A small class-conditioned image diffusion model, trained from scratch.
Training: adamw at rate 0.0013, 10600 steps, batches of 64.
Rows from block 4 of a small class-conditioned image diffusion model, named by matrix and row number. Rows with one number belong to one neuron. Each number is 200 + 30 x the weight over its row's rms, rounded and kept within 0 to 999. All counts start at 0.
After each neuron's rows are labels from the 100 images, of 14976 (inputs lightly noised), where the neuron reaches its highest value: "responds to" is what is common among them. Only what is clearly more common there than usual is listed. The data: telescope images of galaxies (Galaxy Zoo DECaLS). In brackets: how many of the 100.
# fc1: MLP up (model.blocks.4.mlp.fc1.weight, 768x192), inputs 0-95
# fc2: MLP down (model.blocks.4.mlp.fc2.weight, 192x768, transposed), outputs 0-95

fc1.677,272,212,207,140,234,242,206,241,146,221,208,240,178,179,176,199,223,193,149,216,175,163,236,226,185,179,213,209,179,242,208,194,164,172,243,180,190,192,247,235,197,183,159,236,253,209,156,167,157,229,200,220,205,207,139,232,231,224,218,234,213,196,222,281,208,237,202,141,163,157,193,168,189,194,220,188,192,158,234,198,235,226,201,199,220,186,139,170,232,171,213,270,144,221,222,204
fc2.677,303,213,232,264,192,162,201,273,231,216,226,165,233,105,177,211,174,196,171,213,181,203,173,208,202,206,184,199,218,170,191,226,191,178,168,201,245,189,205,206,244,213,142,136,234,190,191,214,172,162,257,203,228,194,211,218,182,213,199,162,200,219,236,140,214,217,211,301,199,253,192,224,239,196,135,209,158,280,198,201,246,210,196,194,211,228,240,162,188,214,203,243,204,148,219,209
responds to: bar: no (30)

fc1.141,242,186,193,169,184,167,230,233,210,244,185,153,224,154,213,222,173,221,224,182,213,198,200,193,192,208,239,247,206,182,194,213,178,205,189,233,210,188,179,179,190,219,245,183,209,210,213,174,158,201,191,249,211,183,211,167,174,171,258,167,200,216,132,217,186,175,181,211,124,215,182,223,220,129,241,208,205,161,153,211,198,181,206,198,209,179,208,236,167,130,168,222,235,209,207,175
fc2.141,184,146,223,178,182,199,250,153,195,188,160,203,206,215,267,115,216,180,217,174,211,250,205,215,162,202,224,192,209,181,171,218,198,226,181,222,217,186,214,226,268,146,193,228,207,175,185,204,197,227,242,227,236,215,248,212,183,204,227,203,192,242,197,232,212,203,182,189,195,201,201,226,89,219,206,194,200,268,188,187,194,177,200,232,231,211,168,211,135,185,160,193,206,230,204,197
responds to: edge-on disk: yes (28)

fc1.391,158,192,190,208,213,175,225,179,175,200,175,197,186,216,185,173,181,244,193,167,254,214,192,217,165,233,245,181,232,169,157,234,229,190,174,228,207,188,192,274,171,177,198,212,274,167,160,138,159,195,228,150,211,205,156,192,208,240,250,192,204,208,219,214,200,202,216,212,178,172,167,205,170,198,180,204,231,159,201,245,227,214,240,212,199,218,210,214,218,187,226,155,158,245,289,210
fc2.391,175,211,200,215,197,231,195,224,208,207,239,191,177,185,178,200,240,163,210,167,243,202,184,210,235,260,206,219,216,236,132,258,252,183,222,234,169,232,182,143,226,173,216,204,283,241,201,155,231,203,204,135,171,188,195,195,181,185,158,210,218,220,215,154,192,181,186,189,208,225,194,184,242,195,202,182,205,257,189,149,191,229,235,172,215,167,168,228,210,218,204,191,228,173,283,214
responds to: spiral arms: yes (42)

fc1.743,233,127,227,158,219,243,165,169,153,199,187,179,217,191,201,172,168,187,142,166,181,178,190,189,216,217,247,173,246,161,182,180,162,247,178,201,191,184,225,216,174,199,198,217,186,205,264,183,197,232,198,260,155,196,199,166,184,238,252,236,189,214,179,246,206,202,215,171,207,204,175,184,164,185,132,173,286,253,197,186,228,224,174,208,190,202,168,212,208,162,205,176,228,185,213,192
fc2.743,202,212,189,198,179,167,176,217,250,214,214,213,166,219,204,241,221,196,179,197,209,178,209,214,179,187,246,187,215,203,191,170,182,175,218,174,263,225,206,179,268,195,219,214,172,202,193,199,247,196,247,222,168,241,186,183,201,192,173,234,193,212,187,130,174,230,211,140,188,183,191,202,154,206,205,267,332,209,186,239,219,246,204,194,180,218,241,222,215,223,223,126,175,174,156,213
responds to: edge-on disk: no (50); bar: no (31)

fc1.506,188,194,206,186,149,189,202,103,189,253,201,176,200,177,209,172,194,175,251,141,213,174,223,219,238,261,183,233,284,153,166,241,220,212,168,204,181,173,156,189,173,209,233,215,205,258,228,200,183,221,222,204,169,203,182,159,181,202,177,221,242,215,197,185,179,176,158,210,192,221,197,179,157,174,225,233,184,118,189,134,235,194,189,127,178,199,195,198,206,192,195,189,219,130,175,227
fc2.506,196,166,221,201,170,180,238,215,206,166,177,231,267,196,240,238,176,234,212,195,214,271,171,203,195,196,221,198,247,229,184,211,229,229,211,227,188,118,106,218,237,279,176,164,200,199,220,160,192,215,252,201,247,232,222,187,193,186,227,246,200,210,159,190,204,199,259,182,207,228,237,227,227,202,205,203,220,273,193,185,171,160,210,228,192,202,205,197,193,191,198,219,204,201,151,205
responds to: edge-on disk: yes (29)

fc1.14,215,161,194,181,216,210,149,179,170,200,175,176,218,189,239,161,225,199,204,155,252,184,204,185,206,224,247,197,145,191,198,205,205,168,195,235,118,238,225,159,203,155,195,132,207,188,180,209,211,205,195,168,147,209,169,189,226,222,206,243,213,152,220,240,195,205,226,202,135,165,223,192,204,170,143,223,152,175,148,196,230,230,197,167,261,197,205,229,186,161,221,218,206,194,241,237
fc2.14,271,181,234,207,205,155,184,166,214,205,238,216,171,173,194,214,219,185,216,160,243,206,178,185,181,234,170,180,172,199,252,227,190,173,207,171,230,130,185,214,255,155,218,123,182,198,176,212,165,192,214,170,211,203,222,188,173,174,205,196,135,191,144,92,214,183,203,191,208,214,206,215,221,180,246,163,128,253,187,193,217,191,161,242,222,250,198,195,217,154,203,217,156,238,204,189
responds to: shape: star or artifact (53)

fc1.191,199,207,242,151,217,178,232,193,222,235,214,154,120,215,240,186,204,222,207,214,170,211,230,191,229,299,234,204,160,170,216,198,200,148,181,174,234,146,153,221,202,198,220,233,197,196,175,192,166,259,233,251,218,170,178,196,176,204,211,271,203,213,219,212,189,237,229,213,179,208,206,170,119,192,205,235,194,235,158,204,216,173,174,139,237,192,140,208,192,221,136,235,208,198,236,175
fc2.191,186,197,220,226,209,181,210,216,178,178,159,205,129,207,186,143,162,200,213,188,181,272,198,208,195,186,210,219,179,258,227,239,211,223,213,161,192,258,168,191,198,213,174,231,214,224,222,216,189,184,242,214,272,217,205,227,167,134,198,172,214,167,163,242,219,205,183,203,225,239,186,243,373,194,222,149,248,235,187,229,230,181,230,187,215,193,216,179,195,210,154,247,192,171,178,209
responds to: edge-on disk: yes (27)

fc1.212,207,194,173,192,245,249,206,246,148,184,258,218,211,188,225,145,231,217,241,223,240,131,205,192,209,192,206,213,146,202,173,204,221,121,174,216,240,241,177,220,210,198,248,111,205,193,167,213,214,208,246,210,131,189,164,248,197,170,201,221,251,194,211,236,193,202,197,168,172,159,244,239,153,223,184,175,143,175,167,209,197,191,155,155,261,190,220,206,153,205,218,220,199,247,224,222
fc2.212,220,164,217,221,215,166,183,179,224,212,223,224,193,156,236,204,196,201,193,189,235,171,181,175,169,208,108,238,183,141,203,213,226,188,210,161,205,141,229,187,248,176,184,96,189,173,225,236,131,208,286,188,231,204,188,181,172,149,213,165,182,220,185,153,235,219,195,196,214,251,209,200,234,166,220,138,153,220,175,224,237,207,181,209,216,229,164,140,160,205,178,186,151,249,226,191
responds to: shape: star or artifact (27)

fc1.389,253,177,200,189,209,232,152,231,229,174,225,166,221,183,192,183,200,219,191,209,212,174,242,228,227,202,236,175,240,150,198,242,193,180,212,179,176,235,155,194,204,241,196,192,208,180,202,157,178,212,181,254,141,145,241,194,226,240,222,238,173,195,211,229,195,184,191,206,182,149,208,183,152,204,178,167,224,197,195,167,263,224,196,219,184,183,193,197,226,199,265,234,196,191,151,185
fc2.389,204,196,190,225,163,201,196,149,156,175,239,214,206,194,201,182,259,188,196,195,207,271,212,202,162,188,173,217,310,174,139,192,213,213,223,155,247,124,216,203,241,216,171,250,237,201,153,189,151,242,209,217,251,187,248,147,195,193,178,195,218,230,163,212,197,214,239,195,191,205,205,238,145,175,205,172,178,184,202,218,187,151,162,227,131,199,213,201,187,211,154,229,172,199,174,190
responds to: shape: star or artifact (26); edge-on disk: yes (26)

fc1.213,206,179,170,197,214,225,166,229,202,164,193,164,187,160,237,121,216,208,198,238,244,134,252,191,187,198,194,223,203,221,209,217,200,128,182,189,177,178,184,200,195,217,188,198,229,203,184,186,237,181,205,230,141,183,168,188,166,192,178,230,193,175,151,241,184,227,165,169,193,160,202,235,228,173,171,177,152,150,166,148,230,200,197,213,260,197,185,205,198,194,233,246,192,224,167,244
fc2.213,221,192,266,192,199,182,206,135,264,182,173,206,183,175,227,189,196,262,209,177,202,198,173,193,165,213,95,217,217,161,205,198,227,237,201,189,200,191,186,163,234,207,208,217,201,168,247,190,121,155,257,247,226,176,193,179,226,166,201,188,175,229,171,172,208,210,204,199,221,218,238,172,194,155,220,177,113,207,146,223,236,184,203,197,201,213,206,159,180,222,209,239,151,252,163,186
responds to: roundness: cigar-shaped (34)

fc1.516,186,237,198,214,225,218,213,257,221,200,216,199,209,223,161,198,223,241,198,190,211,110,174,174,228,169,206,222,251,185,203,173,135,130,163,249,172,272,132,191,211,202,207,159,226,153,130,192,216,194,211,227,188,165,183,245,178,183,259,219,216,212,182,223,217,181,214,180,204,198,221,229,223,227,173,177,221,175,194,189,216,209,226,174,191,255,212,222,190,175,254,208,173,236,161,180
fc2.516,205,209,192,214,168,192,191,238,136,201,173,227,238,180,218,218,225,165,225,204,188,126,208,172,206,205,166,211,273,258,215,186,154,270,184,156,176,184,187,175,200,227,196,279,204,209,152,220,88,193,188,208,180,173,276,238,212,204,173,226,200,253,180,173,229,223,173,210,190,243,192,187,182,219,214,240,191,238,189,233,220,176,209,213,139,182,174,192,155,191,207,176,168,214,150,218
responds to: shape: star or artifact (39)

fc1.456,222,232,181,167,230,184,195,196,244,169,202,188,195,263,178,178,208,238,265,148,154,211,180,174,267,198,221,189,151,198,206,223,153,180,244,227,213,199,226,164,193,196,184,181,237,187,163,171,181,183,211,179,228,197,181,218,171,148,205,188,171,159,217,127,183,175,237,222,226,208,162,171,141,177,200,208,226,215,179,185,177,182,234,200,176,194,207,214,244,202,200,227,173,182,170,158
fc2.456,202,221,127,218,210,230,194,220,222,192,228,194,213,226,161,211,154,227,217,161,208,241,186,172,185,183,201,176,162,227,181,208,215,287,187,227,182,210,193,208,210,202,191,217,193,175,186,209,156,204,105,192,234,196,199,217,212,263,194,204,208,194,215,207,194,173,170,191,185,200,241,217,273,199,187,145,222,129,165,214,156,217,198,203,259,196,221,175,171,178,182,201,189,214,208,230
responds to: shape: featured or disk (66); edge-on disk: no (55); spiral arms: yes (47)

fc1.646,173,225,181,190,192,223,249,192,155,276,196,208,225,190,141,172,172,198,142,185,213,193,232,189,209,266,237,217,188,236,185,223,186,163,241,187,195,166,205,205,212,198,274,163,210,253,252,202,164,242,210,211,175,103,143,182,164,199,215,181,198,200,187,221,196,196,236,160,253,188,192,165,242,214,204,176,207,162,192,179,219,159,215,224,205,188,211,218,221,186,260,264,171,207,262,200
fc2.646,171,211,221,194,182,155,213,234,185,142,205,195,203,215,149,181,235,220,151,191,206,223,186,215,204,259,172,196,213,162,162,217,213,252,167,180,226,221,223,225,189,209,287,198,204,161,181,221,187,145,216,202,190,196,160,175,243,200,196,178,205,238,196,189,210,222,175,246,137,188,194,254,189,228,183,225,182,244,170,186,217,170,192,226,201,222,145,199,185,228,237,266,220,212,265,199
responds to: edge-on disk: no (51); bulge size: small (33)

fc1.502,248,198,238,198,199,222,197,227,186,209,264,198,205,164,224,179,256,200,216,191,183,171,228,204,189,250,185,169,219,190,204,239,211,200,227,166,223,183,145,222,192,216,148,168,179,266,213,202,206,214,172,207,216,168,192,149,229,167,149,245,234,233,179,223,163,219,138,205,175,221,241,208,181,184,248,187,214,199,209,151,231,166,154,206,285,164,207,117,213,192,190,244,211,195,184,218
fc2.502,177,177,261,198,204,188,254,158,220,175,195,206,204,163,214,239,196,227,234,173,205,236,186,187,171,206,141,221,208,177,222,215,251,214,196,198,245,229,169,201,225,233,241,213,190,152,196,210,157,210,240,184,252,172,226,201,208,146,241,217,236,230,185,190,228,199,231,202,238,241,205,203,249,161,251,184,240,224,164,195,229,130,189,202,229,221,228,194,165,201,200,263,167,237,167,197
responds to: edge-on disk: yes (33)

fc1.435,187,202,163,204,253,200,203,258,226,178,177,185,198,218,170,197,235,191,211,169,187,194,183,219,201,173,216,186,138,156,178,187,163,175,230,242,187,242,186,207,227,170,210,187,247,157,104,173,224,190,261,190,174,206,184,232,219,198,214,193,180,123,209,167,228,191,224,172,177,183,200,211,239,216,150,139,207,206,187,191,207,240,233,225,220,241,231,245,208,231,242,201,144,218,221,176
fc2.435,182,192,203,201,196,208,225,185,227,193,226,196,219,181,192,288,188,201,205,192,242,164,215,170,196,209,120,158,120,261,224,189,198,278,223,158,195,173,190,198,228,203,235,197,213,215,151,255,104,184,276,267,214,211,172,201,224,203,204,229,230,187,198,185,173,204,184,245,212,203,203,202,241,194,212,191,273,290,177,205,213,218,206,244,223,190,200,156,164,202,214,186,226,198,214,193
responds to: shape: star or artifact (28)

fc1.527,219,189,183,212,256,247,182,292,228,219,244,178,164,211,176,197,231,226,142,220,184,138,237,208,244,187,215,173,199,189,186,202,239,119,153,221,190,215,183,179,231,208,206,209,179,214,192,163,196,207,243,217,149,158,199,204,211,202,195,213,172,229,231,199,245,178,182,205,162,208,202,189,214,193,172,164,171,115,210,157,197,221,194,220,175,189,249,210,187,235,214,260,205,204,218,211
fc2.527,192,174,243,205,184,259,175,196,215,182,212,234,171,219,238,189,204,204,221,246,151,180,234,207,187,212,181,205,243,170,241,157,199,249,166,213,218,188,216,178,197,184,207,196,244,181,143,180,200,170,243,222,172,198,204,174,200,213,207,224,189,246,185,164,213,221,191,187,203,189,175,166,303,176,209,191,95,323,180,170,236,197,211,202,164,206,226,161,160,257,223,196,207,228,214,226
responds to: edge-on disk: yes (25)

fc1.465,189,183,205,178,203,168,219,242,178,242,165,136,178,167,249,171,225,213,195,171,199,209,209,180,240,203,218,257,143,172,182,194,188,202,156,252,204,210,240,170,224,185,243,246,212,197,209,206,137,212,191,237,240,251,181,157,185,180,206,247,203,200,170,182,178,207,201,181,234,179,134,210,211,190,213,196,266,189,158,199,203,195,202,202,224,210,161,215,184,199,222,181,207,171,228,221
fc2.465,233,161,209,196,184,188,199,167,226,189,163,187,259,192,219,141,190,229,207,193,196,257,225,234,198,187,176,214,208,288,202,232,203,238,182,213,245,229,227,185,165,233,195,265,217,207,260,239,212,217,184,184,277,178,199,191,183,150,182,238,245,175,192,207,184,157,199,202,195,203,206,214,158,198,194,225,266,197,191,184,216,254,205,154,227,216,213,155,182,181,226,172,212,211,242,221
responds to: roundness: cigar-shaped (29); edge-on disk: yes (27)

fc1.127,262,198,209,174,194,226,170,168,180,229,206,153,283,214,196,148,232,263,216,190,168,180,223,140,174,211,223,234,179,260,215,189,188,178,210,188,218,177,209,188,207,184,218,173,233,205,198,194,213,157,206,214,145,190,215,214,164,243,215,205,218,236,224,179,181,184,172,194,177,179,179,228,199,211,210,181,230,240,159,211,178,130,191,235,285,151,218,177,153,195,190,181,206,182,192,205
fc2.127,188,241,180,179,171,217,203,162,174,218,196,211,240,223,206,312,211,119,208,210,186,106,200,185,203,189,176,169,166,141,188,210,187,156,174,220,166,204,203,203,226,180,188,182,247,198,176,185,209,228,224,219,150,181,236,203,238,240,209,182,212,182,198,170,205,174,206,203,240,203,186,167,188,197,207,213,209,173,165,203,200,123,230,138,279,201,158,216,189,165,201,179,224,198,178,232
responds to: spiral arms: yes (40)

fc1.644,165,169,215,178,207,205,113,199,191,168,259,185,170,169,228,151,234,219,183,225,178,184,227,192,190,203,212,205,203,249,183,183,214,143,218,212,124,193,276,228,184,198,253,209,187,194,142,170,195,197,199,220,221,138,183,169,212,250,169,237,128,191,175,229,175,207,180,205,192,222,189,217,248,230,172,173,192,194,186,136,212,252,184,251,159,138,182,212,179,197,264,228,171,178,198,187
fc2.644,234,205,177,230,199,158,158,168,226,202,237,195,190,231,188,211,221,182,178,221,200,179,176,213,206,218,174,219,209,193,210,207,233,198,237,173,183,244,236,192,143,245,172,203,190,225,240,192,174,205,234,244,254,173,189,207,206,221,178,197,158,207,201,192,154,202,214,211,198,261,218,213,156,162,222,215,156,224,184,196,221,198,184,188,171,158,262,167,246,209,158,211,157,194,234,178
responds to: edge-on disk: no (51); spiral arms: yes (39)

fc1.663,217,205,185,169,224,186,191,255,188,241,261,172,196,214,176,198,160,239,244,203,178,210,229,189,201,162,253,202,186,205,209,183,185,200,227,222,165,181,215,184,237,202,178,187,221,187,207,186,204,178,211,216,205,186,203,199,232,232,249,213,219,217,202,138,173,174,232,206,205,193,150,154,202,168,189,233,106,160,172,210,205,209,193,246,221,181,203,200,173,226,144,204,215,226,168,215
fc2.663,214,199,196,202,229,256,169,172,170,165,162,206,234,194,176,201,176,208,195,244,165,220,215,209,177,146,297,188,239,197,178,189,201,197,158,188,260,163,219,209,170,213,201,197,226,187,132,196,245,241,205,219,202,187,198,181,136,194,193,206,209,212,157,244,226,189,198,176,212,205,139,236,196,193,203,173,162,243,230,211,204,231,219,167,213,223,180,191,190,191,181,210,140,184,174,185
responds to: shape: featured or disk (67); edge-on disk: no (58); spiral arms: yes (52)

fc1.433,220,150,187,224,179,219,161,179,203,203,166,204,177,199,230,174,240,218,217,196,194,171,212,229,206,198,201,218,170,158,214,215,243,146,186,191,170,249,247,201,187,186,194,187,210,229,156,200,226,245,176,241,172,170,160,259,248,203,182,234,233,169,168,247,179,184,189,180,192,159,169,189,228,173,146,212,199,170,162,235,261,204,202,245,220,189,145,178,185,208,197,250,194,205,245,216
fc2.433,255,169,211,233,227,171,168,185,212,198,202,215,194,189,221,182,157,237,174,192,205,181,187,211,153,243,132,222,168,202,251,223,249,241,209,160,234,205,245,190,184,184,237,164,174,201,221,185,168,204,212,208,211,248,174,172,148,165,235,191,201,218,175,167,232,234,211,183,192,219,220,224,250,212,244,168,168,182,215,223,205,232,169,278,187,216,215,192,180,220,162,245,180,241,241,160
responds to: shape: star or artifact (31)

fc1.726,236,206,198,163,226,207,186,163,247,213,204,200,140,209,202,188,203,213,186,190,218,243,195,206,197,209,210,204,188,154,222,184,169,219,209,195,211,186,219,198,216,232,189,282,277,169,251,201,205,204,187,219,190,144,205,138,232,217,202,252,188,152,195,171,213,187,215,197,213,171,180,159,164,186,192,223,143,236,197,159,191,231,200,258,225,210,196,199,187,208,181,152,200,189,191,225
fc2.726,184,221,180,182,216,214,206,237,147,213,200,174,181,214,206,124,182,168,168,260,213,277,211,214,203,224,211,206,101,248,202,222,165,205,194,226,151,256,252,172,169,205,216,299,202,223,158,172,202,203,182,178,183,196,181,194,184,242,182,161,140,143,200,205,179,213,203,160,198,209,211,211,162,210,185,186,196,129,227,200,189,189,232,187,247,183,207,228,202,175,147,195,220,159,201,192
responds to: roundness: cigar-shaped (35); edge-on disk: yes (29)

fc1.152,171,204,166,229,205,211,171,200,187,219,215,217,238,222,198,200,252,211,189,220,210,140,157,220,199,189,227,205,200,211,207,156,142,189,144,195,211,196,176,191,156,209,179,150,204,150,169,192,185,197,255,254,170,200,179,238,216,204,240,215,186,172,212,221,257,204,210,195,180,183,223,184,199,211,226,161,171,257,198,197,237,215,196,168,171,268,184,214,224,216,252,208,195,219,169,202
fc2.152,260,205,197,235,231,185,228,217,182,266,186,183,281,201,191,212,198,178,176,195,230,162,192,131,155,185,181,230,213,225,167,189,200,196,150,164,276,198,221,160,247,211,230,223,183,221,160,222,178,227,234,236,259,229,199,229,149,162,199,180,170,219,140,218,208,194,198,224,196,200,217,185,221,232,258,224,212,188,160,229,209,196,199,149,230,178,225,193,141,269,192,223,215,193,166,180
responds to: bulge size: small (26)

fc1.52,184,168,199,200,220,195,178,254,216,143,162,195,167,214,233,161,205,206,176,216,227,145,162,210,218,184,222,166,159,218,225,223,227,147,182,220,167,210,218,162,177,272,241,218,225,147,128,170,196,206,180,227,176,200,172,218,216,200,182,214,152,177,181,194,256,205,201,229,217,184,192,145,187,204,185,160,186,108,140,165,237,265,160,222,206,174,197,187,190,165,234,276,192,172,219,225
fc2.52,235,231,164,251,186,161,227,224,231,197,228,195,161,184,210,164,191,229,162,239,200,190,189,202,188,215,152,233,215,197,220,198,201,229,218,215,211,217,233,205,279,217,179,157,203,193,186,172,131,224,223,263,215,225,191,181,200,249,211,211,188,204,205,169,200,233,179,140,231,226,228,223,266,193,226,198,185,317,207,193,210,221,196,230,173,194,195,186,188,246,216,200,241,192,220,203
responds to: shape: star or artifact (30)

fc1.486,208,174,200,199,202,197,211,191,207,238,257,209,200,195,205,148,185,178,165,208,187,148,193,149,198,202,219,182,185,190,200,206,189,193,216,229,155,182,158,212,186,169,232,202,197,189,164,176,196,206,189,213,202,236,210,160,251,205,211,219,206,235,154,203,147,196,161,233,144,222,123,211,218,189,235,201,206,248,158,142,208,216,224,208,202,205,174,248,239,176,187,163,210,214,257,187
fc2.486,183,225,166,193,233,191,189,206,142,215,214,223,128,249,212,224,205,202,243,210,248,225,169,184,228,220,174,223,177,220,175,206,166,194,173,151,166,179,210,251,212,201,118,279,178,213,199,220,195,161,177,194,202,204,197,163,212,206,247,180,157,181,181,227,192,183,228,202,227,254,204,231,164,215,207,141,162,140,187,221,189,217,208,179,207,200,187,193,199,207,230,184,174,204,206,214
responds to: bulge size: small (26)

fc1.322,226,156,170,181,196,187,190,205,192,183,144,191,193,216,188,200,184,213,180,182,189,198,220,206,221,216,228,187,246,178,117,159,176,177,208,215,195,153,231,193,183,237,200,190,204,202,201,217,168,200,200,254,171,191,174,161,228,201,239,207,205,147,158,207,200,177,178,208,207,247,217,131,183,277,174,212,185,248,197,234,138,230,185,207,224,218,149,210,177,202,165,183,224,230,171,150
fc2.322,177,190,208,258,234,187,218,196,193,212,175,187,267,204,223,121,200,206,177,210,180,222,162,202,199,209,197,215,215,203,182,222,205,258,209,195,176,257,198,148,229,227,183,171,160,186,170,190,230,249,224,178,177,207,224,199,203,184,193,197,182,233,198,203,190,190,215,160,243,194,206,189,188,169,200,192,201,107,213,192,243,207,185,162,203,174,212,165,184,250,163,201,227,139,206,174
responds to: roundness: cigar-shaped (27)

fc1.66,265,173,194,189,198,210,202,217,110,210,189,156,234,189,124,131,164,256,126,204,255,167,150,213,205,200,201,248,162,164,250,165,201,161,184,213,200,196,170,250,210,172,227,226,197,168,229,210,149,192,252,227,204,256,228,190,236,248,233,183,222,207,143,185,207,228,195,191,177,183,230,196,230,154,161,159,212,183,200,185,160,252,266,244,209,204,192,197,204,196,197,176,210,169,235,217
fc2.66,230,203,189,161,231,182,203,230,198,176,278,229,228,196,203,222,220,155,184,190,229,197,220,229,287,181,181,149,166,221,224,201,233,213,232,178,125,186,201,158,248,197,188,219,195,241,158,251,226,214,206,227,206,195,237,148,186,161,186,194,219,194,219,197,186,256,224,200,196,158,189,255,195,208,237,237,185,187,185,172,196,247,167,171,204,165,223,164,173,186,202,182,194,204,184,197
responds to: spiral arms: yes (39)

fc1.75,204,224,211,195,217,253,204,189,190,239,216,213,203,177,173,163,193,135,173,189,198,161,150,236,213,184,204,202,210,184,220,195,191,171,146,213,136,204,191,200,240,213,194,210,224,164,146,208,192,234,112,204,208,185,120,198,231,253,210,225,236,189,203,185,209,214,207,161,153,229,200,181,229,165,216,149,242,206,199,182,242,228,208,191,217,226,167,162,238,177,204,208,197,211,200,206
fc2.75,221,287,242,240,181,208,213,227,196,201,170,208,202,178,180,202,260,173,199,232,225,175,205,193,188,211,226,198,213,256,193,207,228,183,229,159,170,201,202,167,202,226,159,163,193,216,239,181,252,211,271,233,232,211,160,215,201,172,187,164,169,224,181,227,204,189,186,236,200,159,203,176,129,197,200,230,260,300,228,193,218,182,186,166,171,184,189,149,211,243,157,225,195,146,175,193
responds to: bulge size: small (27)

fc1.679,178,218,226,221,197,207,197,211,212,225,251,204,219,207,159,198,281,158,221,217,177,236,184,201,189,154,245,262,171,186,204,183,189,229,211,204,177,237,184,173,151,167,230,129,216,192,161,157,212,213,271,167,169,170,197,195,217,196,195,217,208,226,217,145,202,206,218,199,178,174,180,163,255,181,191,209,206,97,178,212,195,191,237,213,206,201,230,201,193,180,229,222,182,200,210,191
fc2.679,195,231,166,178,216,231,199,171,211,182,154,191,182,212,180,237,125,186,216,255,188,190,228,247,219,153,251,188,180,160,218,178,196,248,190,210,164,201,237,221,237,196,222,239,223,216,207,119,226,182,198,179,200,208,154,192,188,205,206,225,183,181,234,267,214,169,188,202,224,260,183,220,150,185,177,153,194,178,237,192,177,196,221,230,211,165,153,173,223,190,223,218,253,199,263,157
responds to: spiral arms: yes (39)

fc1.359,238,163,233,207,170,185,175,198,163,256,209,187,251,144,228,218,232,202,246,233,187,184,191,218,136,211,201,245,205,155,205,195,190,163,163,201,208,190,192,213,214,185,152,186,176,228,218,252,226,229,187,193,203,219,194,185,203,201,199,180,199,206,187,155,166,173,194,185,170,238,238,173,238,191,251,230,128,176,150,217,192,197,181,169,214,170,209,182,204,186,133,213,215,180,201,163
fc2.359,158,211,204,194,167,239,172,216,223,193,171,238,219,173,192,129,183,206,269,159,163,238,232,197,157,209,180,246,235,156,220,180,255,198,169,217,171,188,172,209,192,171,205,206,206,142,184,219,168,208,211,196,252,177,252,207,176,162,198,213,219,250,207,186,236,211,203,212,165,222,194,213,234,198,219,176,152,204,166,199,185,142,177,175,188,224,204,187,172,227,213,196,137,239,185,205
responds to: shape: featured or disk (60)